A small contrastive image-text model, trained from scratch: encoder arch efficientnet.
Rows from block 3 of the text encoder, named by matrix and row number. Rows with one number belong to one attention dimension. Each number is 50 + 12 x the weight over its row's rms, rounded and kept within 0 to 99. All counts start at 0. After the name is the row's rms in percent of the matrix's.
# q: attention query (text_encoder.blocks.3.attn.q.weight, 256x256), inputs 0-127
# k: attention key (text_encoder.blocks.3.attn.k.weight, 256x256), inputs 0-127
q.216 105:63 38 35 57 39 47 64 47 45 37 65 48 40 58 51 32 60 42 60 36 51 31 41 52 63 56 31 49 52 30 47 49 53 50 44 52 33 29 68 49 54 51 59 27 36 37 61 66 52 58 46 44 48 51 59 40 59 64 60 60 42 42 36 50 50 60 34 49 47 70 45 46 52 63 75 54 40 44 36 42 54 50 53 44 35 32 50 31 54 61 59 57 47 55 33 41 68 60 61 41 30 43 75 39 39 63 52 61 76 43 61 50 57 45 62 48 64 68 53 40 53 44 54 42 54 40 54 33
k.216 105:52 46 47 66 55 49 51 42 58 14 54 80 42 50 52 59 45 42 60 59 44 44 32 38 66 35 65 37 31 60 33 47 46 30 50 68 39 54 44 50 49 47 45 45 58 43 38 64 56 68 81 39 59 50 81 65 61 59 46 52 36 38 62 49 34 32 64 33 41 53 64 60 58 61 39 58 55 45 40 52 39 43 52 43 58 64 48 46 61 71 56 45 38 34 50 72 38 54 55 72 61 37 46 46 51 56 66 35 69 55 49 59 64 54 33 36 51 43 69 70 51 61 46 61 53 49 59 56
q.217 108:61 61 79 43 53 41 39 39 56 65 56 60 55 27 30 30 50 26 44 52 43 58 28 50 65 32 64 58 58 56 30 42 47 60 68 67 50 51 56 31 62 18 45 43 71 42 43 52 38 52 35 42 64 29 36 43 56 59 24 49 48 66 58 21 56 43 61 43 54 68 37 69 72 54 46 46 57 52 55 41 43 51 56 47 53 51 53 51 43 53 29 58 46 55 43 52 47 50 42 51 56 66 54 45 60 73 49 41 54 46 43 31 38 29 66 63 66 56 68 53 42 55 82 48 51 58 40 23
k.217 100:32 37 45 36 58 53 53 31 61 54 43 61 45 69 59 44 57 54 55 38 47 30 61 70 45 42 31 42 43 57 46 35 45 49 44 60 64 40 55 46 59 50 70 64 56 31 55 60 44 46 49 49 49 40 59 34 45 61 47 69 69 49 46 25 31 45 40 79 54 37 44 52 37 37 52 51 47 17 50 37 55 45 38 20 58 56 64 60 40 44 54 46 56 50 27 52 29 34 55 55 58 12 47 31 58 47 53 53 63 52 61 77 49 40 49 60 57 53 44 62 57 52 62 54 39 41 44 55
q.218 093:69 38 47 33 60 64 33 59 32 44 35 57 59 64 58 70 48 59 68 53 53 44 48 67 55 48 62 37 60 50 37 53 50 45 61 53 53 54 44 29 56 39 41 34 49 53 41 44 30 76 54 56 48 67 32 60 49 42 64 51 44 62 25 47 58 49 53 57 28 70 39 33 44 24 70 66 36 61 27 57 58 32 49 78 34 57 39 32 63 60 41 60 58 48 26 63 56 39 49 58 52 65 54 58 48 37 65 41 40 38 63 54 47 52 45 50 51 55 51 66 30 53 46 53 67 56 69 31
k.218 095:51 27 48 50 55 21 40 48 71 35 52 37 65 59 55 62 59 16 60 69 49 57 53 44 44 36 33 27 34 41 58 55 55 57 53 25 58 43 28 72 66 72 63 55 50 44 38 68 54 66 59 56 54 58 45 55 27 76 63 40 44 64 59 38 49 40 41 47 36 57 41 68 64 59 48 57 54 43 28 77 31 66 61 51 59 54 58 45 39 49 53 52 52 62 57 37 56 61 40 47 61 37 52 47 48 45 47 50 69 52 12 44 50 57 57 41 45 45 38 41 51 60 44 62 44 23 54 45
q.219 101:58 44 69 62 52 64 59 53 66 46 58 45 42 46 39 42 41 58 37 44 63 55 73 55 46 54 51 50 65 46 64 29 53 54 51 34 65 47 50 60 36 55 68 56 53 36 54 52 46 45 24 52 28 57 56 41 18 40 46 41 51 32 47 50 45 49 65 73 42 47 32 63 66 37 67 39 51 16 55 69 48 37 50 35 71 25 62 53 72 45 53 47 51 36 34 54 57 59 58 41 54 58 53 62 54 35 63 63 69 45 50 58 59 38 52 60 43 55 47 49 47 49 53 42 58 52 44 48
k.219 103:22 43 42 59 67 36 44 64 43 55 46 65 39 56 65 83 54 46 36 60 32 72 47 37 47 42 81 53 39 49 32 38 53 43 66 38 34 56 56 46 31 40 32 36 40 51 47 50 44 58 53 60 67 48 46 60 34 57 50 37 41 29 44 67 78 54 53 60 41 56 51 78 56 29 43 35 49 76 51 30 44 63 63 41 42 40 40 37 46 47 56 40 48 39 47 38 39 43 41 63 43 64 44 63 52 52 68 35 59 39 38 44 64 60 48 50 43 52 34 33 74 51 51 38 54 52 66 48
q.220 089:51 56 72 64 44 43 31 60 65 35 60 63 36 29 59 41 53 34 60 44 60 32 39 57 39 59 49 40 64 53 49 42 59 49 40 75 61 74 46 33 49 50 54 56 65 34 66 48 29 56 43 39 45 59 60 71 48 53 54 68 48 41 48 47 49 56 44 72 29 39 41 61 43 47 39 58 45 51 64 32 49 44 61 44 37 63 42 40 45 30 70 58 51 46 49 52 43 51 40 45 48 55 44 59 41 39 40 67 53 57 29 43 59 55 61 55 54 58 52 47 56 65 62 47 54 54 29 29
k.220 093:40 51 50 51 67 53 34 47 56 55 42 55 57 52 39 72 44 39 24 62 65 71 54 35 50 40 60 44 71 61 52 40 57 55 59 37 61 58 47 36 55 61 49 48 40 70 48 40 42 40 43 43 63 52 36 45 62 41 50 40 40 50 49 45 47 63 51 46 61 15 38 41 27 50 57 66 59 51 50 46 39 55 57 61 42 58 60 30 30 55 34 30 68 56 64 50 39 42 65 39 65 44 65 22 35 49 51 52 41 52 37 50 50 45 61 62 53 36 67 35 39 64 41 24 35 55 50 42
q.221 100:53 48 68 50 31 49 48 40 49 62 67 43 55 38 41 44 36 30 33 47 36 58 42 50 47 43 62 45 48 37 32 41 49 64 38 53 40 55 34 73 61 47 45 62 46 69 48 52 44 57 43 64 54 38 56 35 56 46 41 53 41 38 47 49 62 68 66 50 46 65 39 77 60 67 43 42 54 49 57 59 42 61 43 54 40 39 64 44 52 46 72 58 35 57 38 50 44 52 69 42 35 47 50 62 60 71 61 43 50 45 44 59 54 60 92 39 53 68 47 46 54 35 47 57 46 40 35 44
k.221 101:45 49 56 42 61 46 52 52 50 28 53 59 43 47 41 42 64 50 64 33 50 57 63 74 41 60 48 53 52 57 61 48 46 43 52 69 44 45 75 49 52 46 40 43 39 54 53 39 55 54 53 60 57 60 57 49 53 40 28 66 60 45 42 46 69 35 70 39 31 42 51 52 29 45 80 51 52 56 39 39 48 45 52 61 64 52 52 42 51 39 39 47 44 62 56 44 65 48 54 40 45 51 54 50 38 24 12 33 45 70 68 40 48 32 79 82 45 44 42 46 49 39 64 56 67 52 46 48
q.222 099:51 49 44 47 53 50 72 67 54 61 70 49 74 47 35 54 40 40 38 37 25 61 62 47 42 56 53 45 45 45 23 43 43 58 62 30 53 47 74 61 50 66 57 47 48 45 30 62 57 56 59 41 61 42 30 65 68 38 74 42 53 52 35 52 46 51 48 45 51 60 55 32 24 57 45 69 45 60 49 48 40 57 36 68 58 39 53 60 58 49 55 55 38 51 55 73 48 39 66 22 71 33 45 43 47 38 51 42 39 42 51 45 54 68 48 56 43 35 73 22 44 54 53 34 43 50 64 60
k.222 097:58 60 46 30 47 35 32 63 37 62 41 42 79 67 40 43 59 56 32 35 31 47 44 61 71 45 36 63 42 46 75 52 42 57 56 44 65 35 48 55 30 68 54 45 29 36 36 29 44 38 43 43 45 64 33 58 40 52 62 43 50 30 60 58 37 60 58 38 64 55 25 51 61 55 61 52 31 51 67 50 48 43 56 39 72 47 39 35 65 53 38 72 47 30 37 60 56 42 56 59 58 58 51 62 66 35 57 41 68 23 45 61 60 64 42 38 36 60 53 36 46 51 56 51 64 60 69 65
q.223 102:33 43 56 50 34 28 40 52 42 27 53 23 46 67 69 32 54 57 53 51 47 56 63 56 48 60 60 52 39 37 60 44 30 31 47 56 56 36 36 79 44 38 35 58 47 28 59 54 35 52 54 30 38 37 55 22 52 37 48 70 44 72 49 47 52 44 44 52 68 34 56 42 42 67 62 42 52 35 57 47 45 50 43 48 65 53 50 58 56 45 50 46 54 47 24 49 49 64 51 31 57 52 60 70 49 37 60 63 63 87 48 49 55 50 46 60 69 49 64 58 38 48 48 58 32 31 42 42
k.223 109:40 59 49 53 50 41 41 46 39 47 35 49 52 51 36 64 49 20 25 51 53 51 57 47 75 57 56 48 47 60 45 52 65 50 56 63 39 56 57 26 59 43 38 52 61 65 68 53 43 29 67 53 61 66 77 32 64 46 44 38 69 71 51 26 78 59 47 54 55 49 52 48 50 55 32 54 56 46 36 49 46 53 54 68 50 71 37 55 48 57 37 65 42 50 47 21 59 50 57 45 27 64 71 35 59 45 46 33 29 43 47 47 77 28 55 50 58 48 49 52 37 47 60 50 61 63 48 30
q.224 116:62 69 57 53 68 55 55 48 51 52 44 54 38 53 34 38 42 64 58 59 38 54 53 43 41 48 42 67 68 45 64 75 54 40 53 44 59 40 68 69 47 61 39 36 33 41 41 41 51 34 32 68 38 45 38 13 63 41 39 33 49 48 36 54 22 60 66 67 38 63 50 42 44 29 31 26 44 56 64 59 78 45 40 28 57 40 43 50 50 44 33 48 58 41 47 59 61 40 42 50 34 47 56 50 41 42 57 67 66 32 70 70 41 60 52 59 29 44 48 41 49 59 56 62 51 39 48 71
k.224 105:53 57 39 41 66 49 36 39 38 46 36 75 43 50 54 52 67 33 51 50 41 70 32 74 61 38 45 55 45 36 75 57 33 22 66 56 57 38 75 61 45 34 30 46 51 59 40 52 29 46 60 65 44 40 52 33 53 42 74 46 53 38 53 44 46 25 54 57 46 56 52 56 76 47 63 64 38 40 45 59 59 47 49 56 39 44 71 44 25 62 50 58 53 71 43 59 50 43 84 20 47 47 34 49 45 32 66 52 55 60 64 65 47 59 38 66 35 24 63 35 49 53 48 52 50 56 48 51
q.225 092:47 56 27 36 45 47 40 36 47 19 56 35 73 42 64 61 34 37 44 42 38 52 39 53 33 28 61 47 56 73 42 42 31 63 52 50 59 48 38 52 53 45 56 41 53 41 47 47 48 55 52 46 62 61 58 44 41 55 51 52 57 45 54 52 55 82 37 61 51 22 66 50 48 24 48 60 54 50 56 55 44 57 51 38 53 47 56 27 56 57 49 89 59 50 46 46 54 56 76 48 42 09 55 65 64 61 61 51 59 42 56 64 50 50 61 67 29 44 31 62 35 50 58 51 41 52 48 53
k.225 094:50 48 32 50 52 57 48 40 54 43 54 54 39 40 67 56 74 48 55 52 61 54 65 44 45 52 55 41 69 73 75 38 54 47 51 62 47 49 47 63 69 63 54 45 51 39 50 34 52 62 49 36 47 53 38 49 73 56 53 49 50 70 45 32 49 51 38 47 34 51 48 38 57 51 52 35 33 53 30 36 81 37 36 42 57 39 69 40 43 43 30 48 46 58 51 75 23 46 56 62 58 61 34 60 53 49 51 52 53 38 52 51 48 53 53 60 57 32 57 68 52 39 31 36 49 39 54 51
q.226 102:56 36 45 77 51 36 41 57 58 47 51 57 64 29 71 41 43 36 27 48 49 46 35 49 51 47 42 76 28 51 66 41 58 58 64 46 55 67 69 48 38 52 53 70 55 72 60 62 66 67 73 52 68 43 41 47 55 69 35 57 61 35 44 47 47 35 32 36 42 61 57 35 49 51 51 41 52 51 57 62 03 37 46 41 52 51 31 54 53 59 26 51 38 50 48 77 42 41 54 47 54 48 50 48 42 52 37 29 42 50 54 34 56 51 52 45 61 59 35 58 53 33 44 66 52 47 42 53
k.226 097:27 44 41 48 33 36 54 57 67 46 67 15 52 58 39 38 67 31 58 49 53 37 54 48 55 50 69 39 56 51 49 46 60 37 39 49 46 56 59 59 47 29 23 63 68 43 28 59 62 64 62 48 25 14 69 28 46 60 34 47 44 59 51 37 55 45 51 72 36 30 60 53 55 42 44 59 36 54 46 56 54 55 49 45 29 52 64 45 43 43 48 67 55 49 40 24 36 65 50 49 57 43 58 67 58 62 45 51 48 25 65 63 32 50 50 49 49 63 34 38 52 53 49 50 42 38 70 37
q.227 105:63 55 58 53 56 56 52 40 67 25 45 49 51 54 55 37 50 59 51 82 63 40 53 23 48 52 66 49 54 35 51 29 54 42 46 58 31 52 58 52 48 56 52 31 52 49 43 69 42 61 58 32 62 38 31 51 60 40 61 39 53 41 36 64 49 57 35 54 46 39 80 52 38 78 39 43 57 58 26 73 31 43 39 42 47 42 62 45 46 64 49 44 47 60 50 52 45 44 32 37 43 62 57 57 60 45 58 59 48 26 51 59 46 31 35 59 67 61 76 63 65 65 53 54 48 45 51 39
k.227 099:53 34 45 49 36 43 51 67 44 46 62 41 52 47 60 48 58 77 58 45 57 49 47 55 37 53 18 36 53 43 29 64 53 64 44 52 48 49 34 49 58 64 50 41 53 34 52 29 45 58 58 42 43 57 51 44 35 49 48 44 62 45 48 51 57 49 52 53 54 43 63 38 32 48 66 38 56 56 33 62 42 49 68 35 62 46 51 69 56 41 55 46 43 57 44 89 58 56 56 55 63 59 42 54 54 51 46 42 77 43 49 53 65 44 75 51 63 40 19 48 56 60 59 41 53 50 47 50
q.228 096:62 41 72 37 42 69 45 46 57 57 47 37 59 50 61 47 35 52 12 45 49 41 56 51 52 48 54 50 46 48 69 62 43 51 51 51 79 36 35 52 37 34 66 45 34 60 53 38 38 49 51 31 76 57 67 59 37 38 52 58 41 44 55 42 41 56 58 54 54 49 50 52 40 31 68 77 34 45 39 60 75 45 50 58 62 48 46 59 53 41 56 42 67 36 41 41 39 54 67 54 37 56 49 71 39 52 43 40 57 63 53 41 34 56 45 50 57 35 62 66 67 57 66 49 65 43 50 66
k.228 100:35 59 58 48 63 58 35 40 50 43 37 27 47 65 64 29 60 64 57 46 62 69 40 47 47 60 17 48 60 37 47 56 32 56 46 42 51 31 27 35 75 47 32 51 64 74 54 31 72 35 66 56 39 50 36 45 46 46 47 67 80 48 39 68 40 41 50 43 37 37 50 38 64 48 36 69 69 50 45 49 34 63 36 26 60 63 48 40 27 61 37 51 45 75 32 41 45 58 52 60 54 42 62 40 55 54 41 60 30 62 71 49 71 23 31 46 46 62 53 59 29 52 65 41 31 58 46 61
q.229 087:42 70 62 42 47 45 62 69 39 48 56 44 57 54 43 63 78 60 51 43 58 40 65 18 33 52 24 70 63 47 71 26 56 66 44 44 55 32 68 55 47 46 73 39 50 57 36 60 62 44 32 35 35 35 62 60 68 53 39 53 26 55 64 37 51 20 61 44 61 52 47 47 45 63 76 43 38 55 45 65 40 45 44 54 41 59 46 52 53 57 49 49 62 50 52 57 44 47 26 54 38 50 41 44 41 47 49 57 56 42 59 52 51 34 49 47 67 64 38 37 70 65 50 33 63 43 38 47
k.229 102:47 51 65 51 67 50 56 61 46 55 54 56 58 61 43 50 37 58 43 49 68 58 68 68 39 40 50 58 62 48 20 58 71 29 39 42 49 46 44 64 51 49 58 35 62 33 59 45 28 45 47 50 38 47 52 29 49 59 48 49 51 39 58 63 53 58 66 42 36 66 48 56 41 42 40 39 39 55 66 41 62 79 49 59 35 42 67 34 70 29 48 40 55 59 55 14 60 12 31 70 45 48 63 30 42 58 55 50 31 30 40 42 43 52 43 55 34 33 57 66 52 47 49 33 38 50 51 38
q.230 099:57 26 40 45 51 73 55 44 45 51 57 57 67 48 37 51 57 43 43 60 52 53 46 46 70 47 61 62 47 55 39 52 51 58 55 69 54 50 49 52 78 42 33 51 45 49 44 39 62 64 56 49 65 36 44 71 50 37 54 43 44 68 64 72 52 35 62 68 50 50 60 34 55 40 56 63 45 45 50 33 56 44 63 52 58 28 50 34 35 52 55 54 72 53 45 68 35 45 44 63 67 45 58 64 42 63 69 74 53 41 35 60 42 46 53 50 46 28 60 33 37 74 48 24 76 56 57 61
k.230 101:64 43 52 41 56 56 57 47 40 50 42 68 38 50 61 56 54 41 56 33 47 41 63 44 57 26 49 50 49 52 32 48 49 39 44 51 49 48 58 70 43 49 81 51 69 55 52 71 46 54 49 54 41 45 50 88 70 50 62 26 54 37 44 42 51 64 40 26 39 53 77 40 50 33 45 59 20 50 32 73 02 65 56 52 52 58 57 21 55 55 46 60 51 51 49 59 57 54 38 60 32 63 34 58 29 57 37 50 47 50 36 55 37 77 46 49 27 60 64 69 40 67 39 67 47 50 59 50
q.231 095:50 36 52 29 54 43 67 47 35 45 39 51 38 46 65 81 58 36 52 90 43 27 59 60 52 79 40 26 47 29 33 55 40 55 39 34 54 60 51 56 42 44 69 52 48 56 36 68 53 44 37 46 58 53 41 48 46 52 59 50 54 39 36 64 29 61 59 54 56 64 55 65 66 53 64 69 48 46 30 53 47 53 45 42 33 55 47 58 56 55 78 49 35 47 53 53 57 55 47 60 55 80 54 55 37 32 61 39 37 56 67 46 45 76 60 54 67 61 35 58 35 69 41 56 31 42 56 36
k.231 100:69 49 40 46 59 84 55 71 41 25 40 68 46 48 66 51 57 54 46 39 77 63 81 48 82 27 44 39 54 65 44 60 49 37 49 41 68 35 48 60 58 44 48 44 56 50 59 52 61 74 48 37 50 47 63 56 59 54 52 62 49 61 59 84 46 46 55 65 52 41 43 54 43 54 34 41 49 60 40 39 40 46 60 41 47 48 30 53 39 65 44 51 54 54 64 34 43 44 41 46 58 77 83 28 50 39 30 56 54 66 45 60 60 39 55 44 55 87 25 33 54 68 62 50 42 53 54 27
q.232 098:41 43 39 45 34 36 40 59 60 65 54 49 41 33 43 57 57 67 31 38 49 70 32 56 58 49 37 46 58 58 49 50 13 44 57 57 58 65 51 43 50 50 47 75 47 55 53 65 42 49 52 87 45 47 48 42 41 46 60 62 53 61 48 71 54 33 55 60 40 41 51 60 30 63 40 30 39 53 32 53 42 43 63 53 46 43 78 52 59 62 76 48 39 57 45 64 42 65 50 56 44 58 39 45 31 44 54 54 46 54 52 29 25 26 48 67 58 50 46 34 49 52 61 51 72 54 70 50
k.232 095:61 52 30 32 34 39 57 47 19 46 42 47 50 62 56 58 32 64 50 52 51 53 38 31 33 29 62 61 37 43 31 72 55 46 37 58 46 60 54 42 38 44 59 22 44 60 53 65 49 52 42 52 37 31 68 58 64 41 67 16 51 42 73 39 60 56 67 55 72 48 61 40 62 47 56 68 57 41 63 69 42 27 54 53 56 42 60 60 46 34 52 54 44 40 39 58 45 65 37 55 56 38 43 65 32 61 33 36 47 45 42 80 46 56 41 49 57 57 35 65 46 50 39 61 38 50 18 45
q.233 096:59 62 35 51 43 34 69 43 49 74 61 46 36 69 56 52 62 77 34 29 54 56 60 48 50 39 63 59 51 41 28 32 69 38 41 41 55 57 30 49 43 51 57 52 44 40 55 55 46 42 62 41 75 20 40 34 53 44 63 61 52 62 59 34 57 66 58 62 47 60 29 47 52 87 32 43 46 60 59 51 43 40 38 45 31 46 73 21 36 50 52 55 55 65 53 49 58 49 52 72 54 34 50 51 65 65 21 67 62 28 45 47 20 30 48 34 56 29 46 52 54 44 36 53 62 42 32 42
k.233 102:41 51 30 54 47 31 39 54 56 65 51 64 43 56 50 62 58 59 55 56 50 46 41 38 60 52 51 37 67 53 32 69 44 61 37 60 35 52 33 75 55 55 56 39 40 54 86 58 59 37 48 14 49 64 43 50 40 60 38 71 58 55 49 61 50 43 59 55 41 39 63 56 47 64 71 44 66 53 53 53 50 35 41 33 26 38 58 49 57 50 60 56 56 52 72 39 60 57 35 55 58 46 60 72 56 56 67 49 47 54 37 46 50 55 56 53 56 68 46 64 44 46 44 40 62 24 58 40
q.234 097:66 65 40 62 52 52 52 64 35 76 49 63 43 63 23 61 59 39 73 68 65 61 69 56 68 58 49 26 51 46 38 57 46 46 47 53 54 60 51 43 59 41 55 60 52 57 39 47 76 63 39 62 25 63 56 46 42 30 40 50 56 38 44 35 72 51 62 48 42 45 60 62 44 48 45 51 56 40 38 55 61 58 68 70 41 49 43 53 45 69 55 62 16 47 51 54 52 59 28 50 49 47 39 36 52 54 43 55 51 50 53 63 21 38 61 42 48 31 60 41 49 43 45 67 46 67 46 38
k.234 091:54 65 69 49 58 51 57 45 48 74 39 42 51 53 33 54 42 33 49 73 44 38 42 45 65 42 66 61 53 45 48 51 57 51 40 41 66 36 58 43 45 69 48 46 55 52 53 60 45 56 58 46 74 55 63 48 39 37 42 61 59 58 58 49 45 53 27 70 76 53 46 40 52 65 60 46 38 39 44 65 55 64 49 49 49 29 28 55 57 39 52 52 43 42 62 48 53 50 61 61 40 67 67 42 56 35 57 58 47 62 37 48 62 46 38 42 54 80 50 48 46 52 38 46 69 62 42 46
q.235 099:40 55 33 45 55 55 62 81 41 25 62 59 33 48 52 19 50 67 61 58 53 47 52 44 59 59 50 27 49 38 61 44 46 46 63 45 43 44 31 20 63 42 57 56 63 51 37 22 53 30 44 62 38 38 50 39 56 54 64 53 48 49 59 57 62 41 45 37 54 45 45 55 30 62 50 51 59 50 56 36 59 39 77 56 54 69 67 45 50 52 43 35 31 50 68 46 66 65 57 61 47 55 63 42 45 52 77 28 67 42 41 40 46 42 45 53 45 44 44 39 50 54 72 60 56 59 45 33
k.235 103:58 56 63 38 54 44 40 50 44 72 61 40 57 45 65 37 31 69 68 44 62 43 50 46 47 34 46 53 43 79 48 26 59 37 53 64 42 33 64 61 55 62 60 45 55 54 53 57 44 59 44 33 39 49 45 52 44 50 75 65 41 45 21 54 42 67 50 55 57 53 54 58 66 32 60 39 35 51 67 37 66 57 73 29 46 61 39 49 48 50 35 55 54 48 52 41 37 58 38 60 58 65 26 43 55 38 40 34 55 55 50 61 46 58 31 39 55 38 51 48 61 63 41 50 52 71 36 53
q.236 094:52 36 37 65 60 59 11 57 45 37 64 37 62 56 38 45 57 72 53 38 49 52 36 60 59 47 88 45 44 43 46 70 53 33 50 48 38 52 45 37 61 30 49 48 38 50 45 30 36 41 45 35 50 46 52 59 31 61 44 70 20 47 58 38 54 39 38 51 61 59 44 36 53 57 39 36 44 47 65 48 31 48 61 52 45 47 40 60 48 43 50 68 75 44 32 41 39 28 65 40 43 45 44 48 39 61 64 59 37 57 50 69 44 41 20 60 59 40 52 46 70 47 67 42 40 65 62 44
k.236 100:41 58 70 43 45 58 37 53 44 70 21 58 47 63 66 48 59 30 46 37 32 60 48 48 44 64 24 58 44 49 63 57 38 61 55 41 55 39 57 47 54 69 60 69 39 72 60 41 58 33 36 62 48 56 52 42 51 48 21 74 47 55 36 48 83 56 47 33 57 55 34 45 69 40 28 52 55 44 46 56 44 52 48 51 49 63 45 43 47 50 46 42 67 45 62 47 55 43 40 50 48 48 41 41 51 51 42 75 46 54 30 45 56 41 42 72 49 53 64 53 69 65 54 43 74 48 58 50
q.237 106:60 44 43 58 54 63 48 40 52 36 45 47 76 58 41 58 51 35 42 42 50 43 33 65 22 42 34 46 52 42 66 56 65 76 30 52 37 44 47 60 46 45 47 45 60 58 59 65 44 31 55 53 40 52 45 44 52 43 44 40 65 46 31 54 40 50 60 44 48 63 54 59 51 65 46 54 63 46 39 63 62 51 34 56 51 47 34 74 26 54 44 28 57 40 48 50 55 40 30 63 44 41 29 60 47 62 52 57 57 52 41 40 50 46 42 55 57 61 38 49 58 59 38 48 80 51 74 23
k.237 104:43 48 46 60 64 48 58 37 57 33 62 64 41 47 37 45 54 56 52 55 61 53 59 46 26 64 63 66 33 37 49 35 51 19 64 29 77 33 55 36 52 64 55 26 61 37 24 45 58 45 67 66 58 38 33 44 39 67 34 54 42 55 51 58 56 74 56 45 54 54 50 41 42 52 54 50 71 29 62 34 60 52 57 33 46 41 75 36 22 41 54 53 65 39 47 42 32 30 53 28 69 47 60 44 47 56 43 32 48 59 53 58 40 39 50 52 51 53 66 48 44 32 58 42 37 48 31 38
q.238 095:24 47 50 51 65 60 23 41 42 40 46 64 55 71 54 47 65 32 49 49 48 34 41 44 57 45 30 59 42 54 50 65 53 56 53 50 62 51 57 57 44 45 34 29 44 66 85 49 53 34 58 43 73 59 61 63 53 37 46 37 30 50 50 45 63 34 56 39 61 46 48 71 48 43 37 32 58 60 57 43 33 30 60 46 53 59 44 68 49 34 35 72 55 56 57 41 47 62 51 57 38 38 63 52 67 44 41 55 54 48 61 61 68 41 44 50 34 37 38 82 18 47 51 37 47 31 64 56
k.238 090:55 61 45 58 40 41 48 51 65 63 41 41 60 41 59 42 65 42 60 57 28 36 65 40 30 59 55 62 51 50 48 35 22 49 47 45 43 58 64 43 67 58 44 51 32 37 55 49 52 45 46 73 72 61 63 26 31 61 37 60 69 54 51 71 64 46 54 50 32 62 44 50 37 63 59 37 49 64 34 67 39 69 36 42 35 61 55 64 35 45 43 35 44 67 54 57 35 51 50 38 54 40 45 24 47 41 54 34 41 55 46 56 30 58 63 63 55 48 63 44 54 23 75 62 52 55 44 62
q.239 093:44 34 53 37 51 58 45 52 47 66 55 59 35 48 45 37 30 48 79 59 68 56 73 52 58 65 49 35 52 74 32 55 38 52 34 54 62 36 45 56 37 47 55 69 51 60 65 33 44 63 45 60 48 41 43 44 48 40 70 36 48 53 37 46 46 40 54 25 49 32 37 69 54 18 31 42 44 38 60 41 73 58 34 60 43 44 61 23 45 44 41 34 46 60 56 62 67 62 52 33 55 47 59 45 57 64 34 46 65 39 33 53 37 43 63 64 46 61 37 52 58 21 51 38 52 51 36 74
k.239 107:58 42 70 36 77 47 37 27 75 55 48 42 43 43 36 76 57 70 62 57 46 66 33 57 55 61 49 25 47 31 58 28 43 69 57 51 50 68 32 59 38 61 41 64 45 40 60 51 51 63 37 24 34 72 37 40 38 46 73 62 43 52 53 47 44 56 35 46 53 50 47 72 73 18 31 39 62 35 64 37 54 40 39 33 53 54 33 47 44 47 43 67 54 43 62 43 61 69 28 57 37 42 48 44 47 38 51 63 37 42 49 63 54 51 34 44 62 45 59 47 50 76 54 75 34 62 68 45
q.240 098:44 50 53 52 46 38 31 42 57 43 39 48 53 32 49 56 53 52 29 48 47 51 54 47 47 49 54 59 35 62 58 42 38 58 80 45 60 64 25 58 64 64 54 31 58 65 57 38 49 42 55 54 39 77 62 36 45 51 35 57 46 48 54 50 40 47 48 46 53 66 68 50 26 63 55 51 52 47 44 44 53 64 63 61 41 69 40 31 31 37 61 57 30 35 63 47 41 42 55 56 60 74 36 57 55 51 62 57 54 71 52 57 60 45 53 30 47 62 71 00 61 57 48 48 40 34 55 46
k.240 107:60 57 50 54 39 42 65 66 54 30 53 30 43 51 43 41 50 51 70 62 42 65 37 48 59 41 44 49 60 53 59 73 51 55 45 30 32 46 60 47 36 66 50 46 33 55 66 50 46 66 38 45 53 59 54 45 66 54 39 44 77 50 43 56 33 62 47 73 57 41 45 52 40 66 44 54 72 48 64 43 71 48 67 37 59 60 45 48 61 47 46 56 52 45 36 37 62 49 44 91 27 47 56 69 32 41 51 49 59 32 56 53 51 49 47 39 63 32 40 49 60 44 60 40 45 60 46 60
q.241 108:51 57 44 42 34 28 51 48 44 61 41 48 44 46 67 41 59 46 65 42 43 63 56 65 47 37 32 39 58 57 65 53 63 40 56 36 53 61 32 40 53 59 54 67 36 57 51 33 49 57 53 61 58 47 66 48 60 56 66 46 63 43 47 50 63 42 43 49 31 47 44 46 50 51 76 51 49 33 66 31 43 55 19 43 56 54 37 48 82 62 38 31 52 64 40 48 31 60 60 17 41 66 41 41 42 58 58 60 58 57 37 31 65 42 43 41 42 75 68 84 32 35 53 41 69 52 43 45
k.241 105:42 61 56 53 38 59 28 52 71 54 59 66 71 36 60 64 31 16 26 67 49 41 47 43 49 64 45 24 50 45 71 65 48 65 51 65 39 50 23 24 48 51 55 55 48 69 39 60 57 32 58 51 64 57 40 54 55 42 33 56 37 57 54 42 50 32 32 58 55 50 24 64 63 57 56 52 50 48 50 36 64 28 59 53 46 32 44 54 70 45 39 58 59 61 40 57 46 60 58 61 45 57 45 44 61 45 62 60 56 34 62 26 70 49 63 32 38 39 65 61 61 46 59 55 77 26 42 66
q.242 102:35 79 66 59 37 51 68 41 64 55 42 27 41 43 64 62 35 72 75 61 51 42 67 33 31 42 60 32 47 58 55 50 54 26 49 64 56 72 47 43 45 82 74 64 38 31 50 53 61 48 47 43 59 29 47 43 47 48 50 60 59 54 35 49 58 45 53 53 40 48 43 59 48 39 59 61 45 69 33 50 71 60 48 46 48 45 65 50 55 43 45 35 71 39 46 31 30 50 62 34 60 52 42 39 49 41 44 52 25 58 24 59 64 51 60 54 72 65 42 49 43 45 38 48 49 56 37 46
k.242 104:39 45 43 45 65 54 56 60 42 54 36 47 48 31 32 47 46 42 19 49 38 74 44 44 57 62 51 65 66 43 46 39 75 52 51 45 62 60 49 25 57 34 58 42 48 30 47 39 40 42 27 64 33 81 58 63 42 68 54 50 37 41 44 65 44 32 59 25 52 50 46 52 56 42 45 49 55 37 53 61 30 56 49 53 62 43 18 73 63 69 54 53 48 46 81 45 70 50 48 48 57 48 55 56 68 59 55 49 53 69 44 52 50 57 65 52 52 43 43 57 46 38 40 49 46 46 60 44